python train.py --model="sound classifier" --dataset="acted Russian speech (Dusha)" --train_examples=26041 --noise_aug=0.002 --n_mels=64 --hop_length=320 --input="log_mel" --spec_augment=true --win_length=512 --targets=["emotion"] --num_classes=4 --arch="resnext" --norm="groupnorm" --activation="relu" --weight_standardization=false --depths=[2, 5, 2] --kernel_size=3 --stem="single" --avg_pool_shortcut=false --widths=[256, 448, 784] --label_smoothing=0.2 --loss="cross_entropy" --init="trunc_normal_002" --residual_init="none" --optimizer="adam_atan2" --lr=0.0023 --beta1=0.9 --beta2=0.98 --steps=10100 --batch_size=384 --epochs=148.9 --lr_schedule="cosine" --final_lr_fraction=0 --warmup_steps=500 --weight_decay=0.1
Rows from block 5, named by matrix and row number. Each number is 500 + 50 x the weight over its row's rms, rounded and kept within 0 to 999. All counts start at 0. Numbers have three digits each. After the name is the row's rms in percent of the matrix's.
# convs0: reduce pointwise conv (model.blocks.5.convs.0.weight, 224x448x1x1), inputs 112-223
convs0.103 097:544512459544560483460553535577495501472501515491406540489527488467562577538470561507578453477546573542429523468436545517569540535516426478618515450519510552525520501393553428437542484575537532497479511491471536537492509532546494576587521531523407478558504493527459572574505483489508481547486471569418476500542529458425442506471563526568
convs0.104 101:554483456431468487579572465442494544432451596498582450602453537376461545519433529448459434503417506520405496520440570484503575569460528489478513472439514480449458479492469465521565527517535401500445511535572437395461592551387482457433465562554503512486556598505470505534456434439539505491467487559514547503472509399528512534543508560643
convs0.105 091:545495475472394487548509450458483530416546584530470505495535477478513468492508506524457440501544547548455486491419587530489534523482510482502549477555414571499502442411512457439500473524516511506522488478494538408489571466430499416492589508517439522467572552528529589559534364480517520475484448505407540558467556556488437506508517453575
convs0.106 095:518494574468496504565524543595527560590418502617515448533475471474557551510394438469484530526544492448503566554372537523530504486548436495496466499460492552568474542426456436487556499566512490498425404514474426517515495516555441472544445548531465549479569530560447517526517455486534495413417526478382470543446568401477552509564556571549
convs0.107 095:537497536507419483516461470492461511537459537597521447567487451460685526496512454514494464507540453529346467588433554542518545527511497432429470497505434512459534523451627495521524396523563507452498474534514500487470562471488489454530429467531488527549529561462482498536545363515536508404494476521447524553531557435437569480534563502584
convs0.108 097:455436547437331479506480491584472454535535529411455460534491526438513492547511512465538404508560510524449425512494599559386520500519518468508515464548411489393548542560523454515523450456525588513482594506513429518503649550464505473468453505505544643498506543475533402535427486504474544557496428518521492521467518484522486459540492426574
convs0.109 103:517560422503507490503548513566435520440491547522507484490460451419478460611469526502519473383445484608468606497493563514528497519489482421558569517494619531547509397495499497464492529568485514515517507475549550429541482497457509548516515554513396489510472513519514577452511558486501449499451463417473481488499466489565447529452549488520
convs0.110 092:495454513498296500471480397535485357457488585476484492400572513429517478476453457493528383520534424455448405482428539473414531503569559474420532474552328495488473496530545479498520437491551590501509570495558465473442574511412511448432496465435511576532505555553529486528446450529533529490526488561516470520491524462502489486533535473559
convs0.111 088:538494550477458440570520429438463547411470606485526504489526524360470439436461510571496421502532485551470507450370581567434561462501546510420565498487403584493520471495502468467481495496528571494475505488522516386478579449372508400381561535463485480402496546531536560563525454492528533511509448496503535532449546515519513514511487461543
convs0.112 109:465504479555494481481517513561540469469486533545494558488520544441515590533532496437539566414547523494492518493438429554514483506488476423555491456495500544523464462506478426420514501485459523560613460417489501434518461521594470569560482515448496491553444457485480479444517419435414471505468453562459444470439438517423480386429488490493
convs0.113 107:520516534530556580483549504495449489478473615541501495497478486480445396486495378527445566466407434471540501489477551393571439572469382545447406497572493446590500541401517467361582539558450486559469535464525462511418413521530394530486493498473482436435438480477475468524572420494526499466419495419562529509584484410507539491494518494449
convs0.114 103:526505358461452495488519527525531516430513542414490507496477467477536446556484452601512482466491470577527516514463433406434446547550562527460556446457414537509514419488536537437445468546532540425468538486578529555533456403425489454458632521432413419419470448558526497466501539501521489502599467413469542460510542504459514473454508439461
convs0.115 099:480472437542505482484545530481504435532540518405487472542474444446499579506469490570557535493484544457539463382445515477545451557464531517527513500548542456488503501567486614473506556507483527541425529466523517454464514535423496506525570415439416577591519491502562509567528586590549551457485591535448498574514511509543509534597575528545
convs0.116 089:468553475488442503493407458516549455485526556466497543483558438509581530584515544486588430397477553490492484470532449464517562519579492492504529416558452484529492528425513473550458575468531548660522523479576386510509478466456492478466528435542470466512541478543578516575558466604623563503566527483485608567636540468512505552574611553522
convs0.117 110:491504475472441483580509469533492502446477545505504531461428454501516572516462450479573573453505480533505492507537405507498563502560555499466517460494435575468579529387542505455482525528443511523507482438501414529454485469469544533503525505456505364485476458421487516490600505474463477550576532510567562419576425452486440420470473514393
convs0.118 092:480494462558373577417426534552508451551486511415477469381501493491495534594425516440515442461462507445508524494502459433464562549512589388416402425542438497511512503479478534617342471498508592530624614512579466489473464473481457502524520446511421529488467427553537461547516466564533525506575519488478543483542518434467484541520579504566
convs0.119 106:512408578484464544520484465437453535558552484509513463437524604562475433452405574498389440543436560530426425536513556582481463490485464539532528496483419455449404568581445413468569452494523434484368466569523475450612516486397510361413484485526607477436583545478430456589510408421513472530456431522510509490493512564432502493498503483502
convs0.120 097:530545433490547446530494494477505497478539567496472513378513573542594451482435608466477459386396514398486552457601461505509527512448489404547464469482415514507522515496415472409446550523502435630437428459509475480530501447506419490434448508574409508405486496547518521563586498504556526547487524501542598577599508555412562532527568565467
convs0.121 103:491431513566443482448441463498356541467418506482450472456459483497438528461452509525521522450468548496460412507590440534389430515508476452545600510545399455463391549584501515437494546510540530531448440509526418433548457440493478482483489496401544492420511486433514487517548404487511490571461425525579528544586464483468503428533502512355
convs0.122 096:538477430533456572397363510490409465483482499495498442484554486518550544525544438458467474403463472424484513519574483462492483512538479420466490528533514458543479523484508510525451492562413543573621541418540506512553539507550433502538489456453502428518506429574537454517541469584547467484454513488530535485580531429481511503468592538402
convs0.123 097:593465540572442543477482522537476512526453568520453597412449473446481494588440517482479566474418604487383499544476512513489474529507602468483592553598420487424461560620570567547482502495536421570471446485523473444489545518375545471437525547474468474522506506380452439499574501512556456486478518530487476537481502465443565489535509492483
convs0.124 097:524483389533531515511532500437498552541504479487444415508462446456542492490498400525453495359508457479498550546511563455428386512504497512522461495542456473474557500432506582467491514526437582529486517460492456498483486452423399380391588575518449424489552414540518461514536482527518485453568516479471470446537601489564515533507580426474
convs0.125 101:511450511557511546425499431493505417525566452403543479597499584507448516537524500448421519518422408460379426546485515491495543538505492426514457561462546500421543454554450449527510516425547526569442480553564624445493476483470573534517502525532602602513475454514520432530396547483409527579398537509487439415474485540547549504477375495510
convs0.126 098:457563514619507613490536532569509420543469597587495582434474524464564557447439525444539509497400502414593437485573480415596418443535431565515453465557470492526542479517404428457498569546532485540484446492417499627499454442555470533512551522563519518497434508484525539496550515513496533488490525535479517505512457420501456541503540559515
convs0.127 095:535504540488588486535502466462481532537533532536553502507409526517581507470477577457469521553421457491547569561535535534516461543487461474408498469470486519578543511453384471393550509535433515509435398456453396547542543481537479512476494517420492481420482480482503439467477482438468511530457439429530431504557461452516551519476446492373
convs0.128 100:482513485562559598414471574554522454463519465410471526436463474533522415527494573593552486570522517502535530568542475522469575541584542484486466507498521485495565428515546479523392485413490535500536546491463532510466562492434592527520465506483451555520470420576472513526510528535454540594536475480515571508462499571460435463421381371507
convs0.129 098:480570428506462482505526484486466515478450533550517457531560478472510559493565431464469471353476548484469526505569470478537489514527490448509435543504489450513385488484507548507475566605421564542568472406517490515491535504538458497472385455516488370429555468540538449504562463544521451530528516499544544490605487479476499537460572574406
convs0.130 092:562587471503550454471540448550528491473527496562512539506482474531557421510492556479538571558421431371567560675550525498464555480547508406482414517466497448500580417574483561506452482515504480541473521517497476511540551502451525493439417426551469505518478482537459453528536514473432466466531487527536561536519529431461530426451449436501
convs0.131 108:437502463609543452447441540525446423442483545438416534452508490506507582493528507469517486479510508488546448474504482533548539438553374436568530443484443443481465416477524429457503478456543568570575433522514487487568459493553510563542388512485553505504490533502496517533500409473412534577465420571535502503495444550489519481438503450458
convs0.132 104:515452472519547511497510525500457506491454609500472525498529534439505497584468478476470516430460533425515556487475527432532458565518527510438539496522476477577486465448457419375535542591512516581501389502585434450513503574538463467438532465489449470430532549519534412515600502487511526542441571421497511524592459497483516516551514598536
convs0.133 108:568500514556478473435468587520480417525440511370481564426470507476482444431510420503545585556393529496512497473451419445502533609452502433429414508480484506447514524610560421555469463497499425523494525491482439501453483440509521491489448451511431553524407481509504474504482554548567562504454517505415506567429540304407559519577533471556
convs0.134 098:494575441518441492516549509480511534486512562557459580428532493508515520469460555519485548401435486490525553547583468497532487484518498465560476465434453538558491487445464541478514544624479494524444427463515471497530528444550483546427466490559487408487546455513527582512599483510522507501542498501470540518575477556499514548502589553419
convs0.135 108:417505477555476510539504549507455535497427563528453558448495501470489569489424570531541545432465599463569463470543557549530500525548568471396530450519422525577524513408467431454499575570538505572483419476500428524515524519538412532452579482527492448450515522552525523540603475547601514584565537505499575533578545486493483512516615620543
convs0.136 095:443529476504562526508464484467458498380487519543524540501436548499556566536527563517428549528392513498535453539577558537467500558439455426533499470453508471485562472443439493441528501447509442507489465547462415543508609609560450483391479536401562435392477496456504480513535486484504561497478422502508533473521449496482529495457477511381
convs0.137 085:563621513444477509509567518481522553497539560507546546394506518485570546454439568529504572493483545470508525551551453486540506536477468386552504484422471493475484514435512482468453568522486482523402423541452506469521522552516483486474456470573519507487544473513487539500609467484541501494540521521439533556621517531409539525527565534424
convs0.138 091:493509436514537459564526442489531484523520553527562524523564535544560554541583416413505430495497519514550495522462552501512464504479468523542486508483486469536516452415446466397539536556488515491429359558477519504497592547530426409419435522498531455443566547532560521534589563561551532436532552535487559493583473557569476525539546620499
convs0.139 100:499575482468441536491535500507524542424550554451554508404464531501558467440424553496433596484400458451472515598555480547506549539467452422495506496311436535450487469530447535448481514513510443529420456509473453497574544449494513453437460491581531488437555476512503552530528485473474506490513459475535527498607487515496578518482516450387
convs0.140 099:519537443531507508529553504514502429489556494551553493476520594460480557393523537568541505483572434578513447448427481426516429485573523578566614530488455537536400521519471512535557474433439533423507477473472549553399482491512424527502632510530397472502544531517469499501407556481462504519522448488470452478496549467535619494477476465496
convs0.141 105:395526435514436506555504507454470498465522533530522493481482490456447451513487438496469476449418486535530430464441448510481469537443526516527552438524442546472518556511522459532538504485540430473455534493574441526501491477398489433329614568454455505415485508532509507489550404517564505487542449469534527459461544574483579453492547476615
convs0.142 102:495520498559459553468598442541495394527464480527495455454470479561522483489481491492560467534503395471513417530488500495509493409517515559435510441494487514498563538477552532510493495503525405484433566523418522497447522428451489548533463491510508566554610460487525495529481491507480566438477460472480593523511517508455497512508492459550
convs0.143 104:449466531486512440569526499511581576541548497537522485438424506457536503458440514434500530531533558394463409529562479602472518460425507393553517520439455444442490457502428552545450506483553516468414463585454481494570507514422536513498517487534618573464546545491556570478559467487412591415510470515475551500569461576395521425452505532386
convs0.144 104:415531546555502584390480568631514519561531474442416521412509447575550487600520559482571382504576546490524535492552525513461379441631551516461536520538389548496501507523441486437379469458493598494576439400512460551552476541522497567545581519418477563464443374500492486545508540515396538537567442466493516497452480518448408393496455440402
convs0.145 102:491490530498495521458586528422515445459524549556496546542531549417510451388483484474473597443443464466588528610521499511523573485504540388463545468446499488487537490468559486569476538503497503462499544481448499496437568492384565465450468521516498557494405500484478435540527487494380498532585489503496498431459510407431407401434419414559
convs0.146 097:459528547553481513434492544482439511513503523541497513442556425541391514451463556513533415505456487512529374494479561561512429491491516516512581509501524506383465509581477456488514499452573547472464459509489469551556515510455443528435590514517384401420554503514475568496590474511523541475491505533523474468397463548409514403522477441568
convs0.147 096:452550484497553486489539452561549522508577499446525502481508479512535416513523478487423539539427461439476434586512434499469547476487398429493468459423506496444601478465506403520517480404533477488396512554425496484534555545504497506448489528555466447556464530499444499493472501457385511492507534420535550487485413475448479427432429495471
convs0.148 093:501504487514476525550503543565486469579458504523465447483520628554517477547535472475511497489584434457462548496439578501470554555575459500458562530481517456627515442509462470496501503531535520397506437514487486490464506598545524540520481495389531491452452517485418522424489512458485488558481480460608447479478498534438552526474518469479
convs0.149 098:484545452485423540542476532567507486535544422500566486492463590464549431524467564559513445551527563565476539444424583527458433504543569661534542577544453536532516480520499461556537463482518525419462530508514483562498545477521435495389651538485417501470522493517455497479448489489502509570511464455474494478488538534558532487524480439592
convs0.150 105:520523536526480542502440570503419432520492505507498491447533511549527471521573475478512409504560378512519530507480552495447457516608505508521581593511441493537525533414472501493431502516523560440558444536468455573464450463540553464501568528405559448428442486536520462511461565505462473510561483454463487486431502384488524440490484457373
convs0.151 093:464502455522462453480408500517445531522441472518516467515450464420459540549472376518475509478550508505518533584553578507451463433537413460423518533567431504473467640402539562479471473520448555465575466537402487454457455517544469504536492504452584483514425475509470473499539449506489527399531449495516507512527562390498524451501523429373
convs0.152 085:576455462471481478501532444455553461510562502520498458517462536449447539507492513428484555470492428372516484503510523473478505446447504409462478455538545494531558498607502459549528535535438451463483536440471459471472507441450379479520487448425430457501473534512461529403461539418462415434478580466467520538470494534454485431484488579478
convs0.153 097:510530512497464609518476505567539491465460512530559504534551437500458441573458478535485507562439489414442497504511463543400597457486478540396516443501556503502526494597474363491493482480478465456562543426471485467454575455502509477591446459443429550494539550539495602543481496508515501501441555447503548596510522489457484482561475461441
convs0.154 090:570581423479578486511486515513425624572468480572532503552464481544448423572470474563470558542550508547539607546651457493501459474494530498518503527446553547527519506460369479557442439546463509479430449434424547598487526469451486564537428485504406473473491441562451497515431417443425483547538428430558457456557547402489500575454469491426
convs0.155 104:529523475387537528476386456508490442508497534475527500554559478438502445464459538471515507516417454439474486487463464519413583537435443488472482458523567527455492549596570509566536366482430399510451608408584475503451522448551511420456522405517410517480506488577443525480468575521544462512431571536464531580487548470556581568550521513614
convs0.156 101:485496448519428495472418478451503569527488496531498490496443413514525439498499480528444553433458565477493549589575489492446505544487521504418502537556409489476476515504464549504501535581496544508421524452487455460495512376448342452466458469502459404458536471502527467504512443514515521455523430437545458458601520436535471545497591463420
convs0.157 103:439541501547466622463429567589472489513527479451497529418511487581498548584525571498539438495512531456485542455551479507528395455573545475501504516538450429469522507545450505549414421529500571589603492433555434559581464518549501542522546543455437549508450410492453471501484517487410473530534437489462514546484465490452401429449476467447