config.toml
arch = "resnext"
model = "sound classifier"
dataset = "acted Russian speech (Dusha)"
train_examples = 26041
noise_aug = 0.002
n_mels = 64
hop_length = 320
input = "log_mel"
spec_augment = true
win_length = 512
targets = ["emotion"]
num_classes = 4
norm = "groupnorm"
activation = "relu"
weight_standardization = false
depths = [2, 5, 2]
kernel_size = 3
stem = "single"
avg_pool_shortcut = false
widths = [256, 448, 784]
label_smoothing = 0.2
loss = "cross_entropy"
init = "trunc_normal_002"
residual_init = "none"
optimizer = "adam_atan2"
lr = 0.0023
beta1 = 0.9
beta2 = 0.98
steps = 10100
batch_size = 384
epochs = 148.9
lr_schedule = "cosine"
final_lr_fraction = 0
warmup_steps = 500
weight_decay = 0.1
Rows from block 3 of a small sound classifier, named by matrix and row number. Rows with one number belong to one channel. Each number is 128 + 32 x the weight over its row's rms, rounded and kept within 0 to 255. All counts start at 0. Numbers have three digits each. After the name is the row's rms in percent of the matrix's.
After each channel's rows are labels from the 100 clips, of 14848, where the channel reaches its highest value: "peak in band" is the frequency band that holds the peak. Only what is clearly more common there than usual is listed. The data: acted Russian speech (Dusha). In brackets: how many of the 100.
# convs1: grouped (4 groups) 3x3 conv (model.blocks.3.convs.1.weight, 224x56x3x3, each kernel summed), inputs within the group 0-55
# convs2: expand pointwise conv (model.blocks.3.convs.2.weight, 448x224x1x1, transposed), outputs 0-149

convs1.112 108:140103141135156116114134145131167160197167104141134166154127175147156152178155163159149132138078086135084171135087145148133073143129104129096103093137116072057154086200
convs2.112 094:103052197154093182134196174130095115143183083120112180184100163113173166170144176108105149150126146096114136137166106100172098141130137138173130135159142097116121129134110156131127138102089108111139107114147135145127121108141093096137172143095086111139216101143070125160098110072157075062136166150128167146186157173142127149140152139132117147180187110133143130130139081119161133110132078125130116149092163120152136134087136071113128114080098120113060
peak in band: 500 to 1000 Hz (54)

convs1.37 083:112109116130095064152109108168107137127086156115109136101106123077151226116118139093129147153117186165102131153094137130161161083111121111096098107045130136121085191097
convs2.37 107:141113088135127105128144172071153110173159131226138133154130136148146151086137140174171180113161110131145095094169170180154171169113188134180039101133059183170092114097147141127125129062121136127149125143157134072107106096085096132126102148136158163134166120131155093111153159118168051108151107162098138111087139163140177149099126126169134115114139172089080013111124055122134123068075079097127139140180130161097139111150146122102123146164068158084064
peak in band: 4000 to 8000 Hz (51)

convs1.140 081:161123149128168126124119082135137092133180140126126117080139139080098162110152155152123067096157134093139152079139077084073136068130101096126112148090048097148076103175
convs2.140 096:107109103143095175146094105156121128127165131165122078094155156151095157129098070090160162188140153105116116103126134110110124132162150108149132131125176160102124137081103157141083118133156140098127112110128116112142108085171141107121125109096145093100156122139120108133070122127116190168093102070036129089147145070103107091086137076113086147127127101186094159108105111044149130178177121168072109165161194134114152127052146088117080154137146050095159
peak in band: 500 to 1000 Hz (57)

convs1.69 069:116150082107140144145139120099100098154128164113059092123114132131130120154146098133090129117132116087099101157144074167117117071186136137074188124103175107201092058164
convs2.69 101:070177100101187131080166102078162112118099154177080146127089082073116122147143113111120146120125074172157157122114128093051154097107115130113116100134119142113179128144147133152158113062075130114114151124104061104132155097145142141063120164131142133180132091078173149189142069151192162118107132100163129092131149130089171134173125149076117069123110149129100129116140055130050146027110085048140071090148086115081163125082126148099153148154106150158208
peak in band: 500 to 1000 Hz (55)

convs1.111 124:125112173130165120125176066178121167151200148110148101151095113097123093145155092118088089050090143111168124126135130089063140163178119111152134157112119176140088148137
convs2.111 105:132125121139157138101139179125127086142165176067078121109102086134125147143109128154145115134116140114166151129149157130120141118128165113111109108093128144100166103093130128112144057155130142124079114108175144118121141120142158123146119163149132169086159119096077091091153147105138177114112147164171129178123108154128120130157098133177177050142132135134156152164066111159171130141137130141121073170152084098173115174131070082168117111139146098119114
peak in band: 500 to 1000 Hz (60)

convs1.110 079:127099099059080123116122159137161107107143118169121164107094085185144080112094177100152165099092110139131102158140099099101097152069141073178158122068103099109116090096
convs2.110 109:118093124123168125169185094191096163109151091146116105073146109154143131127165116108102119145132150059118171080139097144123117120101105080138128121112164139140143110087183093133091134111091177143104156097121125152108180150084128119175129111117179116139141155170114169133096180112091144059138131170129123133163064173118140125178123170158167182119192146137093149179112147162155114164151143156146155209057167142125076103137058103134147113160147096072095
peak in band: 500 to 1000 Hz (41)

convs1.195 085:112140096126137135104139181136137143134138121126146087154089085089127144043080156147095124092115127116077114080120122098091089088119201106112075118160093119162073064117
convs2.195 103:127173127183149121091075143143129136127114096161138088107104146131121111157143156106133150148110127106118094096108120180075108121125074069099137135123131128119075147130111107038111127117107165117175122161146118130096120114152135151135150125160090065080114105107125147150097102108141124145087115110114179085133196102119149157093144181103110034070142116159162143198139163122093158140123166096094143143110076150121107160097141143068057094121135148129161
peak in band: 0 to 250 Hz (68)

convs1.222 108:107099111150175161129182193111110137116132089082125089086059071047176107100106088105121091123128112123102144146135108129160132128089130157120100134143086180138136082086
convs2.222 105:139124121127078050151134148122140119174120181140141121121122197193147121132110140106136122144118111152156178110135134131094102114144145098190080198165122195192148113124204175119171040120123084113143130130116160105134093133184122151144132142127121131140081113097108151100119185114132174146131019045118146122175135107115113074095196074126162124185121068136166110138135131157118121186145119065138097053110129098153134150151145140166128099115124106105149
peak in band: 250 to 500 Hz (66)

convs1.72 123:117124124076120174141134116154191127072136083101160101103106127084113105154124154079129107104049183143134095120144173090081133164158137132147155145152047171124126166120
convs2.72 105:153151144132102194151046121170123134145110139092178071069148122106117108052106097121118122127115195137122127110103130072133119095148123086036125089134126154086132063134125077141094128093150103127107119112133132153079125114079114101080094143099224097089117173125130159116140156166157150154147091097132137136160078117125136116122155173117121135128149144146126108163144125128169123197145199167102121186116064162172111162107142096079092166126146079117090
peak in band: 250 to 500 Hz (51); 500 to 1000 Hz (37)

convs1.58 094:195142133081123169069111151087159115121125120086125073121151093114124109108123158070142120211103132200154131114107130084107157184135160127109090159132115154123152177093
convs2.58 103:136151152123148113136123226179105185161183160116128108111164129138170141130119065139092153140124143122122182073168111135149163096146154124159135130129141212141125092116147078110130127110105118113109090110112177115087113110142130161178107107155218092192100182173130132161145140176120185139113158118111132134120113090071137070139094107139133174119171157137123140132182147151220074160108179181141180162139121128167150152101141129136112151153181092113157
peak in band: 500 to 1000 Hz (82)

convs1.159 107:149105128092101175092085086186152164177113152100061149132112131176079113114100169102111087089137151101186158095083182169115181130128127106110101121130160119117127086132
convs2.159 103:159119158131157100151129166127178133106136140129204162099147073150131150130109156139096098126095070127097107181148114140152164120123114157168100130160159049151104126181162114095089153132116084140095173185101148131116110123116124095133123136108126143159141078091149140091147144219079074095150146084089126130140084139136137098098104090106133098114123161131060163125149159136143080126148148114113115059117167203129086079157149168132099093063150062053064
peak in band: 500 to 1000 Hz (68)

convs1.36 064:145102123112144186093179104079204051139146104066142175141134110110105124113150154115160118161155159152136156111155135123069095158076123120129153111173137169137135149190
convs2.36 092:160082147164073125031108159114154136111112119143170140140188138149131141095121076118089083085065109127092109135145139154187110113123087156152164135184118121156159102052064060098153098119122161187144149130123146109123095156120115085145147125145126149130106140162142118131093149126154104109112171182122155086112108123113079134143097145184131143121144054178131123130079120173094119229120147102114123169149143103078109074116084112108040101086128153114115
peak in band: 500 to 1000 Hz (41)

convs1.154 089:165162110145092126158153153130137203169094133164113052141167139180152109144100092118132120090132087103158142055109160124128104081111053100110113110131115080115154087136
convs2.154 100:156176111108109127147105095164104083082113146097156140161081134166084099158179122120152171143191152155146102150100147097136174062102180166139126126083127100125101127056153148112124161125114064187192114188138155086112100120149112127091150123103116135191136126105181177103164133086129128082163100145160111077124162123106045114093069136162107144100173138156162094114137151107075177112136049142129123103169129119136177157149188118115191133151109135173122
peak in band: 500 to 1000 Hz (42); 250 to 500 Hz (32)

convs1.65 071:123151078149119170113117150154159099127100111128157119163127130097151095146119074133103093087125131103112091107138144071092101078079160051109066139087101108104053081109
convs2.65 104:139128152112089101102132133154133110151128142099148134111053134159091121139178068153086089090170150153142174145152126081081097109150112066120168131107061156117107095122104140179116084129151043155117140131129161132099077115137145117107115129116104126102135140151202161129216112126138124141232121199205109133099122177084165076173075179173150113116065149161163091124124118167156108116081197090152142169130137105091077128122128138149130143096119132129132
peak in band: 500 to 1000 Hz (32)

convs1.57 107:127158065173191172155180157130152143175114151149103099176118153124106129163149069191073144059153116136069113129143109121096119131149167115168119135158167119129161141139
convs2.57 096:172153157105107141155091119115197131111145098150156126139068175132135101127157205080158075189146173177089151191075143131138143130108120097100139128138133141158137162161165178107094109040128054121143140156138055158127103097139130184144125093141130123119137106093150164156128062197126144124108070126116145101159096125097149145115092088121111112144132109057174115128089132159106126061156151085155136138149135122096213134132082204164159124137106116099117
peak in band: 250 to 500 Hz (51)

convs1.80 085:123105184101079108051079107049122090093111125139095087106126125094109100128112096172093122138089104152156156141152085116097104087162138176116092128169115080092121141097
convs2.80 102:100140130115144125142141078178165137120137102135159173177140123109126119116140065145141175143100197109146091165146110071117156112170165128138141082126116124175082159094160124160080104089127172043132083075049143126065113111099149062146087163129121045097158157159098146157103134103147028137112166170155156148093156118088096083140114146183176136177137160170110076122153121128107123172107118138163151105135149122189139138125095129110134132139057092095187
peak in band: 500 to 1000 Hz (65)

convs1.106 085:127202142166137124088148123132114129141125103069193153122075077153178108160077122086063140112123151103171148135083148119094145160118102130118058121122099148114078156100
convs2.106 104:088133079127151102162095067146097105140140118171143072167179141131108135108104140148133182157138113083154137079154142160131136121107155156145113131114067139181092074102121103188123143098156172118133084145114132104120147127092111103091102128115083167108144133136131046114180147165166118127165169154147159117092141170166184098119133151163096113147134152123115056055134095092124134107105109120127160122074055179140147089136141119159086116120142121063096
peak in band: 500 to 1000 Hz (60); 250 to 500 Hz (30)

convs1.68 088:166187063188169158145148170137156135149130136142134160161160112163179115171113068156075194133142125143131117113079113127149052148115149141097077146152141152147128133150
convs2.68 109:168119151123110133061118170151152128107117085145111168142203107097169112148149112128098127135117160120186140201125152113196125148136097119172156087119148147150111121146152111149147182140172127105131168151136162168165107099070137121147102088133202147176111163138157132114163126188149092101141107153143118114142063163139124173105176170186131146184174145120156117125122127127186175158121135155099168159169137147083097116095094163115111102145132111168132
peak in band: 0 to 250 Hz (61)

convs1.88 068:156135172165101159056131141112178149095058155111128150078184132164112146118136162109153110115100075190121174142127126137178158098134081117152125109110128070172161098120
convs2.88 094:138106149099130111132135112115120170120099134061198124188092097153178073134141150139137069201118128149139150172139151148178126081158162148116172103127138106174144130117132097111151107155056107122156079120119096134141131130097082085157118149153055125095147142132119143139137114139140113090084131161110115143108110162113163070156057060170180110160105154072105093092077112175051096105177120131113127124136074123132139153100078102111160139123123154152159
peak in band: 250 to 500 Hz (65)

convs1.29 090:111142135146149162096171123113099139098147116167152065133115136122135084161150117120177157108233195133106167119114114144141131073121146123137096123090129087140041093151
convs2.29 088:096150099108137141066087097096082100120129137073124068138137143086135131101166123106060152085088106129129142031125096095042145105138123127131153119064101106107141132131160090055106120123053102100081056149136094146154155098126074157117098130143095103097157093118191147138175041086160148150144069166150180118151132138115178146134079123128066148106130078127121106132055106169117140050083112131080158162166125092094143153113107131131181174147098086125151
peak in band: 0 to 250 Hz (46); 250 to 500 Hz (30)

convs1.219 126:107107105165138175099118113074125133127150108090118086138160111076181110083143077127154116139179118127077132163132143104068134082128144158114063165129114138163193059111
convs2.219 100:188070095176086106143027201136149163160106166119118103118167180145172136075144094127117136083104160105166075109179096115114147137167153108159150141163145176133139042160097077143162035169111106153137105143149173094156123128131091113094108164142125175187140181117112088102128175093150112113106070113047149150110117168095116103101101066120134163091130144124099142135141156170142108166160130137054134106169105132116138149157111080106095092112115116119148
peak in band: 500 to 1000 Hz (82)

convs1.169 090:115066131083132090071113065087082109095122135147108119126148159124101098152148112131154080146117113154159112144146168064120154098177174092135175124160155069174152176140
convs2.169 094:149100097109118178144148140170151129128131100139171083144096166160150138158103218094159152122146111161144074079118160099157121113096173165086093146140155191147156099100122189102145173132157124151126156145139148166135077111152158166158105178101170120142019123102123098127095154171171151082078120084107109114126129126140090110137089170115154151116185120146158130169099136152174134132151109136171120182108156098093137169123135122160125146095215190156147
peak in band: 4000 to 8000 Hz (61)

convs1.135 112:083119072147152111106096126163116088104130098152102132114144067091153169168161132175087121127091149119041172082129158137084129097137173165126147084123067126138131096162
convs2.135 101:105089149098083129149116138150090127131141182076113123119163078134108165127169103090167158083136113123088090130151088046069144134174146154170153195139125119115151095121138093083098081101095068112081092116127171160085134174109141074119133123107132077148169134109085033148079136118117082121112156109120108153159144196163106106171192154172124085224122118140144163106161110114171101129145127079136159089161145162153120112125179100137160071102129079148137
peak in band: 500 to 1000 Hz (49); 250 to 500 Hz (45)

convs1.89 072:111130080105056170071120132116183113111139141100168134086106155108180098154142059088120173114174113099159130101107129121095128160174139150125074147193090103150107125143
convs2.89 102:156097096112136102127124150166133090134091090131095139100095108195150086151173099073070134116104131148100101148111113091131105113108131064141127105130110147080115110136137130183106100125162059148106168148136140157082146164102122097101125146050100150192188128159167127148182095168157108144214150174161084136125197165129185069154129138170174145133154126162144157088148162197107114080067201100146121162110158066062115110140142156142110194119072142163168
peak in band: 250 to 500 Hz (49)

convs1.91 080:112113176148117111070147119110097159162186085092173109109073113091177113089089108116113139168174104144137100110156150103120104140117135112158103186090095090066153186106
convs2.91 110:157108158120079073099086120180089110099123022095093142056165104143104154147125139113063104084116172129134084100111098067120111147097090098134043139129160112140089069111168095133134092104161142143137181185116163177127131170136142125132100107088131135129106142174057122070136172129127076133150117170111056095146161150154167093127128130146169120127143108134120130118102151131156056145128170155087159130116134140132096092104078150136061117073152110130154
peak in band: 500 to 1000 Hz (55)

convs1.19 119:165105150186204104133120070087159131141090135067128123097086151089145132103112094099091137151108166177140101114166089123087102059095084104108116130135115137107129108072
convs2.19 103:119116139125141132104189086108135160152171147090109141126104114161132123139061172166098199161129137087111192095168106107055149188127128168134077072105103120090114120149182136146105122163118139111099090122105082154095132121066111132125091156098079114103160159188121114116091173099027132149126110126060102168141156107095139116225171136126181128128066087127114140105152166126156086116131226146135147130164070155165142067148151093166120079137141105106127
peak in band: 0 to 250 Hz (97)

convs1.191 092:149149107144127191078068144109137082114156138126137165103088154120066165184123197121120152117105185110137126161109132116136151110200071158133090176164126127118166108108
convs2.191 099:098126082156166142168157095102169083151077154134111130071097077122104086136181136161114123068157069128105114117127119140033113129135131114140117110104167074101182130154208053126148080123147110109076095149065086112166163159158121187120157093188114088115145170168117157168139144149081106165122124135127179188168143089119143137153142172078119112092142132150183146116121149082092119128142103098099156143131123103161113116133119116153142118127127086147186
peak in band: 500 to 1000 Hz (50)